config = dict(
    vocab_size=65,
    layers=8,
    bias='all',
    qk_norm=False,
    tie_embeddings=False,
    momentum=0.95,
    ema_decay=0.99,
    warmup_steps=470,
)
Rows from block 4, named by matrix and row number. Rows with one number belong to one attention dimension. Each number is 50 + 15 x the weight over its row's rms, rounded and kept within 0 to 99. All counts start at 0. After the name is the row's rms in percent of the matrix's.
# v: attention value (model.blocks.4.attn.v.weight, 128x128), inputs 0-127
# proj: attention output (model.blocks.4.attn.proj.weight, 128x128, transposed), outputs 0-127
v.90 088:57 45 50 47 60 48 59 39 48 43 40 18 63 20 68 68 39 78 20 31 24 27 62 47 33 49 37 32 58 38 27 70 39 51 53 43 63 40 51 44 78 57 66 34 79 43 73 40 45 53 57 22 39 72 62 22 39 51 51 29 63 52 49 57 76 42 51 12 72 57 56 42 73 61 67 47 44 50 31 56 46 59 81 67 55 69 31 46 64 31 54 58 51 33 42 48 49 25 45 47 13 55 66 29 74 38 61 58 33 62 51 65 38 36 41 48 71 60 47 58 49 44 51 39 74 65 54 48
proj.90 087:41 69 35 64 48 77 32 47 67 33 46 48 61 13 36 46 78 50 29 38 45 63 36 33 35 32 39 69 48 35 62 36 30 50 34 55 33 49 33 38 64 42 49 29 36 49 45 52 30 48 56 56 45 48 61 44 12 42 63 56 71 94 42 62 49 42 43 42 22 65 44 29 53 62 28 51 54 50 62 54 63 57 32 47 59 71 52 48 64 46 64 08 30 47 25 35 42 50 44 41 31 61 45 41 39 34 59 49 61 36 40 37 45 35 44 70 55 30 53 82 61 72 09 41 62 64 58 54
v.91 093:37 42 39 71 56 62 48 84 45 58 21 09 78 65 48 65 50 56 53 34 24 35 70 48 42 54 72 63 48 64 43 62 47 57 33 46 54 36 48 70 54 33 59 26 54 49 65 44 60 43 59 41 51 39 56 81 59 56 81 42 52 94 45 73 59 27 46 94 37 52 27 45 50 75 61 52 47 34 38 39 57 53 50 38 43 54 47 45 52 53 44 45 66 67 29 42 45 36 87 48 46 60 60 52 65 35 56 49 57 22 73 36 58 63 28 41 44 28 66 37 50 52 38 35 27 44 46 39
proj.91 096:65 49 29 48 40 72 60 37 54 61 65 52 22 51 44 57 49 58 55 85 61 42 39 65 60 29 47 48 58 35 53 30 35 67 42 63 42 43 38 71 43 25 23 38 41 53 39 44 28 60 51 58 57 38 58 45 43 26 53 56 84 38 36 38 31 40 44 31 83 56 65 59 34 35 45 38 62 70 58 80 33 62 66 42 58 93 54 59 66 46 48 72 62 55 69 55 42 62 69 44 28 65 39 64 17 45 46 70 51 56 54 38 50 63 45 59 32 52 38 61 69 70 54 84 81 78 51 37
v.92 102:39 74 49 64 66 31 30 40 38 25 53 59 79 57 62 42 44 42 52 53 48 68 64 58 37 50 58 56 45 40 65 47 60 40 69 61 62 63 57 45 61 34 51 58 66 47 71 55 36 49 31 30 39 18 73 75 58 57 34 60 65 00 57 31 34 61 39 41 31 46 48 64 47 52 47 67 51 34 29 52 85 33 25 54 65 32 39 44 51 28 49 21 78 53 67 59 79 44 40 68 44 32 54 33 42 76 59 53 71 35 65 67 54 65 47 59 47 48 40 42 43 75 52 41 37 30 69 43
proj.92 097:51 56 53 52 66 43 46 34 41 50 34 07 26 62 48 45 59 67 29 50 54 73 66 55 68 47 48 37 60 55 45 44 55 60 18 46 20 43 64 42 49 43 65 66 68 25 60 55 72 33 55 57 55 57 54 18 37 82 80 34 12 60 40 50 57 55 47 68 35 37 43 38 56 25 78 45 68 49 66 30 39 52 66 42 55 32 72 54 39 38 70 40 40 50 61 55 45 43 56 22 64 32 47 58 62 50 54 53 26 44 12 54 43 27 37 37 19 49 37 65 32 44 67 63 44 63 53 67
v.93 094:20 13 29 51 56 56 53 53 47 72 41 61 71 44 59 55 45 50 60 47 62 31 64 49 74 47 24 10 44 38 23 40 60 55 32 61 56 57 65 52 52 65 30 48 38 29 62 44 30 41 69 42 49 41 51 58 56 35 53 29 58 53 54 70 57 32 54 59 55 46 34 68 71 70 69 54 74 60 70 57 47 32 74 48 82 71 63 46 37 25 76 27 58 64 60 51 45 36 34 24 65 48 47 34 38 59 61 38 63 48 62 47 27 47 51 55 62 56 80 30 82 66 27 48 50 61 36 32
proj.93 099:33 45 45 67 41 70 82 25 60 29 38 63 52 41 33 48 41 56 73 64 86 50 42 43 35 30 14 46 47 40 34 53 25 60 10 48 36 48 38 32 53 60 68 31 58 70 26 32 71 29 59 53 64 25 30 21 54 52 25 58 63 41 57 45 19 58 62 44 33 73 62 57 54 39 39 55 66 38 54 42 46 52 42 52 68 64 61 31 37 50 40 50 88 62 17 48 60 46 49 79 35 61 65 51 51 58 47 58 43 46 39 63 71 48 55 38 32 58 64 46 51 44 45 56 70 58 49 38
v.94 099:48 53 62 37 51 67 44 25 15 84 39 61 68 33 63 70 48 40 42 66 47 51 39 57 61 55 56 45 37 27 32 44 59 42 56 48 29 55 70 28 57 38 54 56 59 53 55 57 65 54 46 70 64 76 44 70 53 46 55 59 54 47 48 74 41 23 86 42 41 48 32 49 52 62 44 45 59 15 42 44 56 16 41 56 23 36 55 55 50 22 69 69 53 51 79 63 36 52 47 46 54 42 49 58 85 19 61 47 53 61 55 70 42 39 54 40 59 59 01 50 76 61 38 74 53 43 40 35
proj.94 100:50 61 21 61 58 41 47 52 69 67 32 49 71 46 40 46 77 68 41 60 50 55 42 54 30 52 47 28 51 58 43 58 84 57 38 36 68 48 42 44 35 64 75 50 23 81 36 41 50 59 65 50 50 61 49 31 49 52 27 48 64 60 57 80 61 66 52 56 11 34 50 24 65 52 48 24 47 41 12 42 43 46 74 01 30 69 52 47 56 73 57 32 25 46 35 49 44 48 19 67 29 50 69 57 49 52 46 44 58 53 39 56 52 60 56 23 68 46 60 54 52 50 60 35 60 70 53 72
v.95 097:38 46 71 33 62 27 55 36 33 81 41 41 14 51 53 39 36 63 48 69 65 38 44 61 65 44 27 52 72 48 45 39 43 40 72 52 35 13 65 62 34 47 49 38 35 55 37 46 61 75 72 34 37 62 25 65 72 43 71 33 48 42 33 61 51 64 56 66 42 41 46 55 41 61 60 52 41 26 37 45 42 66 43 57 68 54 39 54 35 58 47 40 31 46 48 79 51 88 43 56 44 28 46 62 50 80 43 48 44 34 78 80 45 43 18 72 56 64 55 41 58 81 58 77 53 58 46 66
proj.95 094:64 35 26 47 57 56 68 63 27 62 54 67 21 48 62 54 56 50 80 32 41 35 32 46 24 29 64 44 53 34 60 58 71 70 56 43 61 24 47 29 68 48 57 62 49 54 43 55 52 64 33 24 73 38 55 41 37 75 82 73 29 59 60 31 55 60 51 57 77 55 34 55 49 40 69 29 63 45 83 47 48 26 53 17 25 52 59 39 67 59 47 45 62 45 33 63 52 25 19 72 45 30 58 52 71 51 59 21 37 53 50 63 45 49 63 63 52 38 31 40 72 67 42 49 53 35 48 35
v.96 114:56 60 46 37 41 35 64 33 41 25 37 50 69 80 23 55 43 38 51 33 47 59 46 72 56 57 47 36 45 45 69 59 53 44 53 60 55 84 74 51 58 55 32 56 39 60 73 43 66 61 53 51 32 67 62 32 43 11 33 35 83 56 51 77 63 43 61 47 27 43 36 62 62 91 54 35 16 65 45 43 60 58 30 79 44 53 63 53 62 47 51 50 65 49 62 67 19 16 46 52 60 39 45 42 36 11 61 45 44 53 56 60 36 35 28 55 50 56 46 35 68 33 48 46 36 41 52 71
proj.96 108:41 69 46 46 55 82 44 41 56 80 72 48 50 74 53 45 38 84 41 78 46 55 49 29 66 45 49 67 45 82 30 33 31 55 58 60 17 34 27 52 35 54 22 34 68 55 35 47 67 49 62 46 50 32 56 49 49 56 42 59 22 36 28 43 69 38 41 59 60 38 49 52 55 37 63 29 76 31 49 36 47 30 42 11 34 52 31 26 41 62 48 73 34 49 71 38 56 75 42 52 58 54 50 31 59 75 53 44 47 46 80 46 65 49 53 77 62 70 56 49 44 64 35 27 63 48 54 34
v.97 116:64 06 77 48 78 55 75 30 74 66 40 51 65 45 37 42 37 46 56 41 71 46 49 34 47 71 73 29 49 41 54 59 76 46 68 41 51 24 76 40 75 56 79 54 29 45 53 22 29 59 40 56 66 41 36 30 54 53 44 35 40 69 37 65 49 30 45 69 46 38 29 57 70 61 40 50 59 70 65 47 47 31 56 55 38 50 44 40 73 71 66 53 43 38 73 23 36 21 51 75 43 61 43 52 48 45 55 59 57 56 32 39 82 60 57 31 47 57 56 41 49 31 38 69 49 30 36 35
proj.97 102:39 84 59 51 35 30 54 73 32 75 40 50 38 52 36 39 69 74 49 65 53 97 49 67 36 38 26 57 52 29 48 20 29 77 55 37 40 61 21 53 44 50 43 38 65 87 70 63 81 74 46 37 32 51 44 62 46 46 89 39 18 47 27 45 46 62 45 60 65 58 42 28 46 46 63 59 54 58 50 51 26 58 38 54 51 55 64 59 37 19 53 23 67 55 35 57 39 62 57 28 50 44 66 59 54 34 48 44 30 45 29 49 58 61 48 62 38 37 59 40 47 49 41 60 47 61 50 48
v.98 110:52 41 20 54 51 65 68 47 55 38 60 30 37 51 44 69 72 74 55 56 55 50 60 44 64 65 63 20 54 49 58 55 57 58 25 51 47 59 77 30 82 29 40 51 21 40 52 60 62 14 72 59 61 64 47 56 57 79 58 89 35 47 60 78 60 49 54 62 59 28 51 86 41 61 59 46 61 71 30 24 46 43 46 45 43 51 51 21 55 42 28 30 37 43 42 24 37 31 60 37 44 54 78 56 43 52 60 62 52 37 67 53 59 40 67 51 49 35 33 50 69 54 22 26 39 39 59 39
proj.98 103:34 57 76 61 52 52 31 43 64 87 38 63 66 63 31 62 59 36 55 34 51 45 42 55 47 75 42 77 43 55 76 14 49 20 34 34 33 51 41 58 55 48 45 42 49 23 38 28 39 74 33 48 63 51 54 19 36 43 42 31 64 74 41 36 41 57 51 47 45 45 33 09 45 27 65 51 36 71 61 75 52 61 36 49 32 22 48 41 43 31 54 49 35 45 49 68 46 46 35 36 58 67 61 36 57 49 53 39 39 50 68 70 52 90 54 56 30 51 63 15 65 47 56 61 55 50 43 60
v.99 101:66 57 23 60 43 43 51 60 40 29 81 50 32 12 37 40 40 53 53 76 48 49 47 29 57 55 71 57 67 69 43 62 35 61 35 49 47 39 68 59 50 40 67 37 55 66 39 30 31 55 52 41 60 91 29 69 48 52 38 70 19 66 46 39 75 57 27 33 35 48 50 66 55 84 48 35 32 67 46 58 48 42 29 44 62 65 54 72 56 64 40 54 48 40 65 56 43 29 66 49 59 46 33 34 61 62 43 30 73 64 19 40 37 58 43 71 74 40 45 50 70 79 42 62 39 72 34 57
proj.99 109:25 48 60 84 74 26 56 49 68 73 17 52 37 51 70 43 60 58 51 41 56 59 40 15 48 58 74 59 58 37 41 67 50 54 55 36 54 56 31 48 76 75 64 50 60 35 57 51 67 25 30 54 54 63 69 21 31 45 59 57 59 39 53 74 22 54 48 55 51 62 43 48 58 37 55 43 60 41 64 35 55 36 89 30 35 42 42 25 48 22 53 49 30 84 58 48 42 55 41 76 51 58 22 56 44 71 58 53 38 61 51 63 70 39 72 56 33 20 47 41 37 58 48 46 72 49 52 32
v.100 127:78 36 66 24 64 55 43 05 67 45 81 39 38 39 49 59 58 63 41 47 23 30 39 55 40 48 37 68 47 57 46 56 68 32 77 37 33 51 62 56 30 74 51 32 47 50 32 35 40 43 41 37 51 57 45 37 65 37 00 48 49 49 58 38 83 51 71 38 89 41 62 61 28 56 44 49 60 64 57 41 39 85 31 48 43 35 50 35 23 59 56 65 26 30 61 49 23 40 43 52 36 60 81 56 51 46 53 58 40 45 49 59 63 64 57 65 41 49 38 35 54 52 59 46 51 59 60 53
proj.100 114:45 44 54 82 46 66 46 69 33 70 16 72 46 76 23 48 44 36 65 72 81 51 59 35 46 41 47 47 48 54 42 49 61 52 50 62 62 37 38 41 84 60 54 36 54 35 59 70 59 56 44 59 59 50 62 78 72 91 65 64 39 53 63 41 32 52 44 61 43 35 86 26 24 31 54 57 44 66 37 69 53 34 44 40 49 69 47 55 62 41 47 38 78 37 38 61 55 60 33 35 36 31 81 50 44 62 50 45 28 43 42 38 36 24 34 35 67 57 45 51 55 37 34 66 56 83 51 44
v.101 099:51 62 69 50 58 16 64 50 38 38 72 28 49 43 84 43 66 38 60 70 41 40 38 64 51 31 78 54 39 51 73 55 33 49 43 35 80 53 34 19 59 50 81 64 44 50 63 27 72 37 52 56 49 45 50 39 46 31 62 70 52 36 52 43 45 46 32 23 23 43 59 50 53 47 74 46 37 01 69 82 35 62 60 53 66 51 39 34 59 51 35 37 67 54 62 60 47 41 47 39 51 28 46 22 23 62 59 47 65 65 58 41 59 67 37 46 41 47 31 52 53 63 60 75 72 47 52 34
proj.101 104:55 56 64 52 42 40 71 60 36 47 60 64 68 41 38 54 41 59 76 59 56 24 57 50 52 64 28 32 53 40 37 48 38 40 68 55 19 34 64 90 36 67 59 45 57 45 46 47 38 61 32 43 47 77 41 48 24 27 63 45 47 45 52 31 51 64 47 76 42 57 46 58 28 65 52 38 54 81 29 45 39 44 41 30 38 51 37 63 68 52 30 75 35 69 21 20 56 35 71 66 38 57 40 71 43 48 57 65 42 49 17 64 37 49 62 57 43 56 79 79 25 33 70 25 60 33 51 42
v.102 112:73 72 64 60 53 41 47 34 31 63 50 74 60 54 75 55 83 73 53 58 63 42 86 31 47 49 38 43 51 56 58 55 41 44 70 50 31 44 22 52 22 46 47 63 33 57 60 49 68 24 57 33 66 48 65 24 50 26 78 60 43 43 62 47 48 74 43 56 66 61 51 48 47 31 12 43 49 34 62 42 45 25 31 69 48 75 36 69 24 74 45 48 41 67 32 51 54 61 55 59 40 59 46 32 73 52 59 53 09 45 51 34 52 56 70 40 52 38 42 47 64 57 27 57 23 53 62 64
proj.102 109:36 57 57 33 42 73 74 71 60 44 55 56 46 59 24 55 36 55 33 44 50 50 28 37 53 40 62 65 52 53 32 72 52 46 35 53 55 68 97 39 61 15 49 26 64 61 24 52 27 52 54 91 38 43 43 82 67 58 42 38 60 43 41 74 46 51 50 65 38 84 38 74 48 59 69 58 39 35 26 60 54 67 76 42 56 41 53 36 47 42 42 14 55 52 59 55 71 32 22 78 45 63 65 51 38 39 54 52 82 47 50 64 58 45 37 55 40 37 59 63 29 50 53 39 55 39 44 43
v.103 117:46 46 70 40 69 90 56 51 33 41 50 44 50 53 74 63 64 52 41 45 51 43 64 82 47 47 40 69 62 41 63 51 61 46 74 47 39 62 67 34 69 65 29 61 37 28 54 27 50 48 54 48 40 51 60 55 48 63 70 54 42 48 53 39 27 29 32 40 58 57 18 58 54 58 57 56 39 39 61 65 36 42 61 49 46 36 34 58 66 68 58 68 49 42 46 41 36 59 44 43 58 63 17 30 38 66 63 47 51 47 29 42 29 43 31 81 37 58 67 71 86 66 22 37 35 31 00 73
proj.103 106:50 53 58 61 55 38 51 49 42 60 41 36 50 65 31 50 74 28 53 61 50 44 55 49 63 44 67 62 54 86 49 32 34 36 48 61 79 53 22 78 45 28 59 45 84 73 53 69 34 89 42 37 37 26 55 34 51 46 44 28 69 30 40 37 57 67 56 57 34 66 60 37 77 57 71 44 54 52 37 37 84 48 31 68 62 75 52 45 62 55 41 44 50 35 59 58 63 51 79 62 43 38 22 51 72 48 52 35 79 54 65 62 67 40 61 26 33 41 62 33 43 49 66 30 27 29 49 46
v.104 109:35 29 63 44 52 53 50 59 49 41 45 46 54 66 19 55 29 48 64 59 61 29 35 56 33 39 25 43 52 61 31 42 24 53 60 61 63 35 51 41 53 50 41 42 46 29 52 52 19 60 50 79 76 57 71 32 78 40 37 45 60 79 21 55 53 58 68 63 38 36 39 58 64 42 41 23 80 34 42 64 40 70 62 49 68 76 64 32 59 61 41 47 50 78 30 48 10 45 61 42 72 47 64 21 64 55 36 40 69 52 46 38 48 43 32 68 46 41 47 54 66 86 47 60 78 58 44 57
proj.104 107:71 60 54 35 56 50 19 40 53 60 53 51 46 46 81 49 29 32 33 48 49 54 64 48 66 49 57 58 40 37 54 57 83 47 45 26 53 69 41 39 47 39 64 69 87 62 46 54 53 56 11 49 48 40 41 39 61 47 46 41 41 30 39 43 58 53 46 50 35 60 48 37 28 74 69 59 47 87 42 49 81 52 65 19 49 60 25 50 51 43 54 45 20 12 83 44 77 41 71 58 37 48 63 73 50 61 48 63 30 46 42 59 38 41 44 52 73 51 51 36 47 53 86 56 40 75 48 72
v.105 108:48 70 51 45 53 58 12 71 40 49 29 67 45 41 40 37 48 11 54 54 50 86 45 30 38 63 31 51 41 61 40 65 60 52 33 36 65 85 69 55 46 45 42 50 54 44 57 60 50 62 56 67 54 33 41 66 59 64 45 61 46 52 35 52 55 56 57 62 70 52 47 13 49 48 62 29 65 37 65 45 61 36 57 50 32 23 29 74 53 55 63 40 51 66 42 59 41 29 45 68 74 39 46 39 32 52 31 62 73 54 91 66 48 48 59 41 36 49 55 72 40 43 48 85 73 12 47 25
proj.105 108:62 52 41 43 41 36 69 38 39 33 47 52 68 54 40 57 71 58 31 19 28 37 29 67 56 54 50 43 49 35 51 52 42 15 65 66 56 27 41 48 55 56 45 57 66 56 39 44 72 44 51 23 64 38 57 47 25 28 46 71 42 70 36 24 36 33 49 26 22 14 50 53 45 54 46 37 40 51 29 51 31 49 31 58 45 54 49 68 36 33 43 43 58 35 53 13 59 34 45 52 31 46 32 44 48 39 56 25 31 59 18 62 55 33 41 50 85 46 13 50 33 55 71 24 44 52 36 69
v.106 109:68 60 60 54 75 24 57 20 54 39 59 52 35 67 33 60 41 58 49 59 38 26 55 33 45 61 54 59 61 54 06 42 82 47 40 71 53 67 43 41 48 77 42 36 25 49 29 23 45 66 50 49 44 55 29 67 68 45 45 71 53 32 67 33 57 58 54 63 76 20 66 44 54 30 47 40 47 51 24 47 69 56 37 58 42 58 43 55 64 31 20 39 41 42 31 45 30 59 60 48 71 36 58 39 77 67 36 62 58 72 25 53 76 39 71 43 45 61 32 71 55 30 52 56 56 28 61 43
proj.106 105:47 41 53 40 54 59 31 42 77 64 33 69 80 39 45 52 50 57 29 16 47 57 42 32 63 61 33 31 58 46 36 60 37 50 63 43 58 23 60 34 47 77 30 69 57 45 56 71 47 40 21 74 53 56 55 52 44 74 72 34 60 69 93 64 30 46 58 61 13 78 50 41 31 74 39 56 58 54 42 75 34 51 63 46 47 65 61 52 17 69 49 42 58 37 32 83 50 66 61 46 34 44 43 40 32 37 49 50 26 53 66 29 66 57 66 37 46 52 42 46 45 46 67 56 52 73 47 52
v.107 103:65 67 35 56 52 47 39 54 56 47 55 54 41 80 39 66 36 50 62 42 70 16 36 49 63 54 91 29 50 33 57 56 55 56 70 62 50 68 75 51 57 43 62 49 49 57 60 81 72 81 51 40 75 35 39 41 43 72 33 32 49 43 48 57 70 46 50 46 49 49 49 38 47 37 36 43 29 31 45 33 34 73 60 70 57 31 46 60 62 87 34 51 21 25 37 54 23 84 36 33 25 28 56 42 55 50 70 50 30 40 38 60 52 31 49 41 40 54 58 85 45 39 56 42 40 58 55 31
proj.107 109:04 45 54 57 22 66 25 49 54 44 50 55 18 46 39 43 69 43 34 70 15 68 43 52 67 41 42 69 50 70 34 75 51 45 39 67 48 41 37 37 49 70 75 56 60 43 57 36 24 40 59 58 49 58 62 66 33 35 44 49 57 55 47 74 02 61 52 26 46 60 24 68 64 59 46 59 63 50 49 49 63 54 24 14 57 54 71 59 46 42 60 42 73 43 48 53 50 39 59 61 52 33 32 31 54 56 59 65 87 48 61 23 54 50 34 41 49 54 41 39 56 57 65 55 60 50 50 22
v.108 110:46 48 58 71 58 69 61 61 44 29 33 42 62 40 39 67 57 52 32 50 36 69 57 50 39 58 56 37 43 64 61 37 45 60 42 80 16 28 32 61 54 48 87 45 56 28 41 42 21 51 58 44 48 35 49 48 54 40 43 25 49 56 62 23 60 63 39 47 37 76 42 68 57 01 39 09 45 46 68 43 88 50 43 38 43 56 68 51 57 21 64 36 82 54 69 56 52 66 47 49 19 59 69 41 46 58 63 77 50 43 38 59 57 61 46 77 53 57 55 47 39 69 45 30 53 51 39 43
proj.108 111:37 44 44 54 39 50 23 30 51 41 69 70 40 22 81 48 69 39 53 54 28 45 75 63 49 29 51 60 50 52 40 37 60 65 68 30 53 50 79 60 73 41 65 20 53 81 74 31 66 35 41 55 63 66 71 49 44 66 46 55 65 63 41 70 68 30 50 57 52 29 46 61 32 63 86 95 56 47 41 36 42 31 59 74 65 42 50 47 38 74 43 47 30 63 74 61 46 41 63 42 43 44 49 60 63 64 49 42 37 49 66 50 76 36 53 50 35 37 56 66 71 19 63 50 51 32 45 49
v.109 120:25 56 34 47 72 64 68 48 67 63 63 67 75 41 48 64 56 50 47 37 44 27 36 51 41 41 36 21 62 45 50 55 58 30 68 44 65 45 64 73 54 59 66 44 58 48 44 34 57 51 43 58 33 45 48 27 40 33 57 28 62 26 54 53 43 55 56 43 62 76 54 33 47 39 35 40 54 47 09 67 51 59 51 55 39 57 69 70 28 30 44 53 86 69 54 47 30 89 40 58 32 15 73 47 70 66 30 29 38 70 59 77 55 17 52 34 35 58 51 41 54 80 37 53 53 57 41 44
proj.109 118:70 67 62 45 58 54 34 43 16 27 68 53 05 44 62 45 43 55 60 47 70 37 56 43 79 35 50 63 49 43 44 64 58 57 65 68 60 59 53 47 37 49 21 65 79 59 70 49 49 71 51 49 70 72 32 33 55 85 30 52 63 51 46 55 44 41 53 70 50 46 54 75 33 75 54 48 50 45 53 43 77 67 61 66 68 58 46 48 33 63 58 23 45 46 73 69 43 33 59 68 50 50 52 54 44 46 54 69 49 51 32 10 49 67 55 64 63 41 39 40 53 43 00 67 53 41 44 35
v.110 105:60 46 60 78 33 79 44 66 49 60 65 32 63 48 40 25 44 59 51 61 47 42 42 35 39 68 75 54 66 33 54 44 72 43 60 68 44 71 57 60 34 60 45 88 58 64 51 51 50 62 35 46 69 48 83 30 41 28 75 14 35 56 53 40 14 53 47 33 38 49 40 40 23 59 25 59 30 57 38 41 45 84 33 62 33 65 62 67 39 64 45 68 46 70 47 44 40 36 57 33 67 50 60 29 50 42 36 58 41 68 28 41 47 77 47 78 26 46 53 37 51 52 39 38 51 24 54 51
proj.110 105:24 72 37 44 58 51 39 59 43 52 31 73 57 49 88 56 67 84 39 66 48 54 52 63 63 27 41 47 56 59 67 52 38 55 43 77 65 33 32 38 43 43 54 32 45 48 44 70 47 64 49 45 38 72 55 71 30 48 44 38 70 33 69 62 68 46 51 71 69 72 35 93 66 39 48 37 55 41 55 19 48 47 51 39 42 28 46 21 33 75 52 39 54 29 46 55 39 37 51 73 48 02 63 53 41 65 43 46 69 54 44 57 54 41 33 43 61 38 59 41 58 68 14 49 53 67 44 64
v.111 102:65 53 50 31 60 41 41 40 27 32 64 67 57 34 70 49 68 52 60 87 66 31 42 60 55 44 66 45 30 11 45 54 44 43 37 30 46 37 55 58 27 60 46 59 48 59 70 51 42 69 38 35 68 58 45 37 38 22 55 68 48 54 48 81 76 52 53 41 59 74 58 60 56 64 37 47 06 62 64 67 62 57 47 34 23 71 20 28 75 69 66 40 68 66 39 74 39 33 52 48 71 17 49 41 33 47 48 31 35 40 37 52 43 60 51 54 59 45 59 44 80 62 48 47 40 53 58 35
proj.111 113:51 79 81 80 44 57 35 48 58 56 31 61 60 48 43 55 46 77 41 49 52 51 32 34 48 50 45 50 49 49 27 74 44 55 43 68 24 72 46 52 46 50 48 42 26 79 55 59 66 26 61 50 31 73 84 68 51 56 62 52 32 52 38 61 36 33 55 78 43 66 38 59 55 74 76 07 76 23 49 67 45 44 47 44 50 42 53 39 33 46 36 56 28 45 84 25 52 57 23 56 60 54 26 47 65 72 44 66 65 49 49 63 67 42 52 44 52 58 44 66 25 52 63 33 63 35 47 34
v.112 100:36 59 64 47 55 77 51 27 33 52 38 41 81 66 54 55 59 49 48 46 69 35 80 65 48 55 49 47 27 34 39 54 72 52 49 26 31 17 65 67 68 65 20 69 36 56 62 79 24 25 47 90 57 42 64 40 65 49 55 53 58 58 27 66 39 62 65 49 47 44 54 25 68 50 65 33 39 40 56 75 51 48 51 50 56 52 51 32 31 77 66 41 58 67 19 34 43 31 36 65 60 48 59 43 53 43 43 30 60 34 31 39 17 55 42 63 47 62 45 51 42 48 33 68 69 33 58 67
proj.112 089:73 53 60 46 74 48 57 65 71 53 53 58 25 37 32 51 25 52 48 38 47 53 13 35 44 52 48 42 63 47 35 30 60 51 51 43 51 85 43 27 36 40 66 43 61 76 28 41 66 90 37 43 23 42 54 66 54 53 65 50 47 55 68 34 63 66 50 46 53 54 32 77 63 68 42 40 59 56 48 46 84 51 32 59 51 62 41 37 45 53 56 29 24 00 74 53 70 48 58 46 65 34 47 42 59 48 49 63 23 55 62 66 66 30 45 44 50 59 43 58 43 38 65 33 25 77 48 54
v.113 133:68 58 67 44 30 53 41 61 91 66 55 50 56 26 39 49 43 36 41 39 75 29 52 58 45 52 36 56 63 40 41 62 64 54 48 31 70 39 45 51 64 54 36 83 59 60 54 37 46 72 66 38 75 59 38 44 28 31 50 42 65 32 59 52 62 44 56 52 29 25 33 81 32 34 63 44 55 51 41 35 54 66 22 35 61 42 62 58 64 17 57 18 49 51 50 54 41 72 54 57 65 58 73 41 52 20 50 88 88 71 22 45 52 42 36 31 52 49 48 44 66 37 53 42 44 58 34 29
proj.113 122:62 46 52 62 45 36 40 40 09 55 54 49 58 13 35 53 53 77 56 64 40 73 65 59 32 56 41 27 54 53 53 55 23 51 73 62 68 36 59 44 51 36 20 74 42 38 59 48 40 54 58 60 40 37 63 65 50 58 57 44 21 53 56 71 63 58 51 49 69 60 38 34 42 71 76 35 44 69 28 70 48 23 48 52 48 46 37 57 37 40 75 70 49 35 77 73 17 40 51 67 43 23 57 76 38 54 45 38 41 53 63 21 78 44 66 51 62 30 63 53 66 72 50 71 71 51 44 39
v.114 112:72 51 72 44 40 55 49 69 49 38 46 88 65 47 56 61 58 63 50 57 59 47 63 33 47 39 46 63 63 36 53 54 60 44 54 41 89 33 66 42 86 54 46 31 43 38 71 62 52 84 61 57 33 50 32 62 47 55 83 67 41 39 42 48 68 27 62 23 46 37 41 28 50 36 42 42 52 21 31 38 41 43 36 58 39 50 58 60 49 30 48 59 55 27 13 45 76 29 36 56 64 23 84 49 29 57 43 57 67 50 30 32 48 17 49 67 41 55 76 62 36 58 55 42 41 53 61 62
proj.114 106:44 72 42 46 56 56 43 25 34 42 41 33 54 34 39 38 49 66 60 27 57 15 21 56 37 74 27 19 54 45 46 33 19 48 36 61 49 51 51 53 25 63 42 79 42 69 57 25 46 41 42 59 71 33 85 54 45 21 50 44 70 53 52 59 52 69 48 40 47 72 63 41 30 79 62 46 44 73 59 69 67 36 42 54 76 39 43 27 52 68 58 52 30 55 30 44 38 56 62 43 45 62 27 39 30 58 49 62 57 44 38 70 67 67 47 38 64 48 27 13 59 49 42 32 57 53 49 34
v.115 102:41 41 32 54 40 30 54 16 58 22 47 63 61 69 62 31 55 40 55 54 47 51 34 35 55 56 39 57 52 49 62 54 15 56 49 51 51 13 50 55 82 46 33 48 15 48 51 65 51 24 30 56 37 56 42 57 85 53 44 62 43 65 55 49 62 51 79 64 61 47 55 75 46 45 54 46 33 55 59 22 52 50 47 55 56 53 77 43 49 48 45 67 30 32 60 50 47 54 48 89 61 54 60 36 29 38 63 72 54 60 52 45 55 71 74 67 34 60 46 32 37 80 23 54 48 72 61 06
proj.115 095:42 43 54 39 43 64 36 75 46 74 58 60 60 82 28 50 34 53 44 44 47 80 61 75 35 67 66 47 61 40 39 56 94 55 44 30 38 74 31 56 41 22 67 36 56 54 53 25 36 65 44 65 61 40 68 45 32 13 51 68 30 35 53 59 42 57 52 80 67 61 51 26 39 46 38 61 55 41 71 75 39 41 71 55 63 32 51 52 64 55 41 39 44 64 68 41 44 37 42 37 39 62 25 51 65 82 38 43 30 48 47 46 44 34 29 60 58 45 65 45 63 21 53 60 73 58 35 72
v.116 107:68 48 57 73 25 31 68 67 63 14 45 61 67 54 28 38 42 54 81 52 58 59 48 68 80 59 65 34 48 39 55 62 48 75 61 59 38 66 66 37 44 75 56 41 57 31 52 38 49 65 20 42 58 32 37 53 75 33 42 74 42 27 43 35 31 68 31 32 72 36 48 35 55 61 55 67 48 50 57 41 62 29 36 49 56 32 46 40 18 59 44 20 68 78 47 39 69 66 59 60 46 41 62 42 52 35 75 50 39 39 59 53 78 47 21 45 63 30 45 53 63 33 51 34 45 36 70 60
proj.116 103:31 53 45 32 78 43 42 44 53 71 63 66 54 31 58 48 68 52 35 38 41 36 40 42 45 33 23 54 41 66 49 44 56 50 06 67 48 25 56 53 70 58 48 53 30 23 48 54 54 42 88 50 51 73 58 36 18 45 34 34 50 49 51 39 19 31 60 48 35 65 26 65 35 58 21 47 43 52 45 60 47 60 61 54 61 38 23 42 63 34 45 35 48 62 49 43 48 72 53 30 63 51 47 70 46 40 44 42 75 51 56 42 32 10 74 58 42 90 46 47 24 49 39 44 67 70 44 39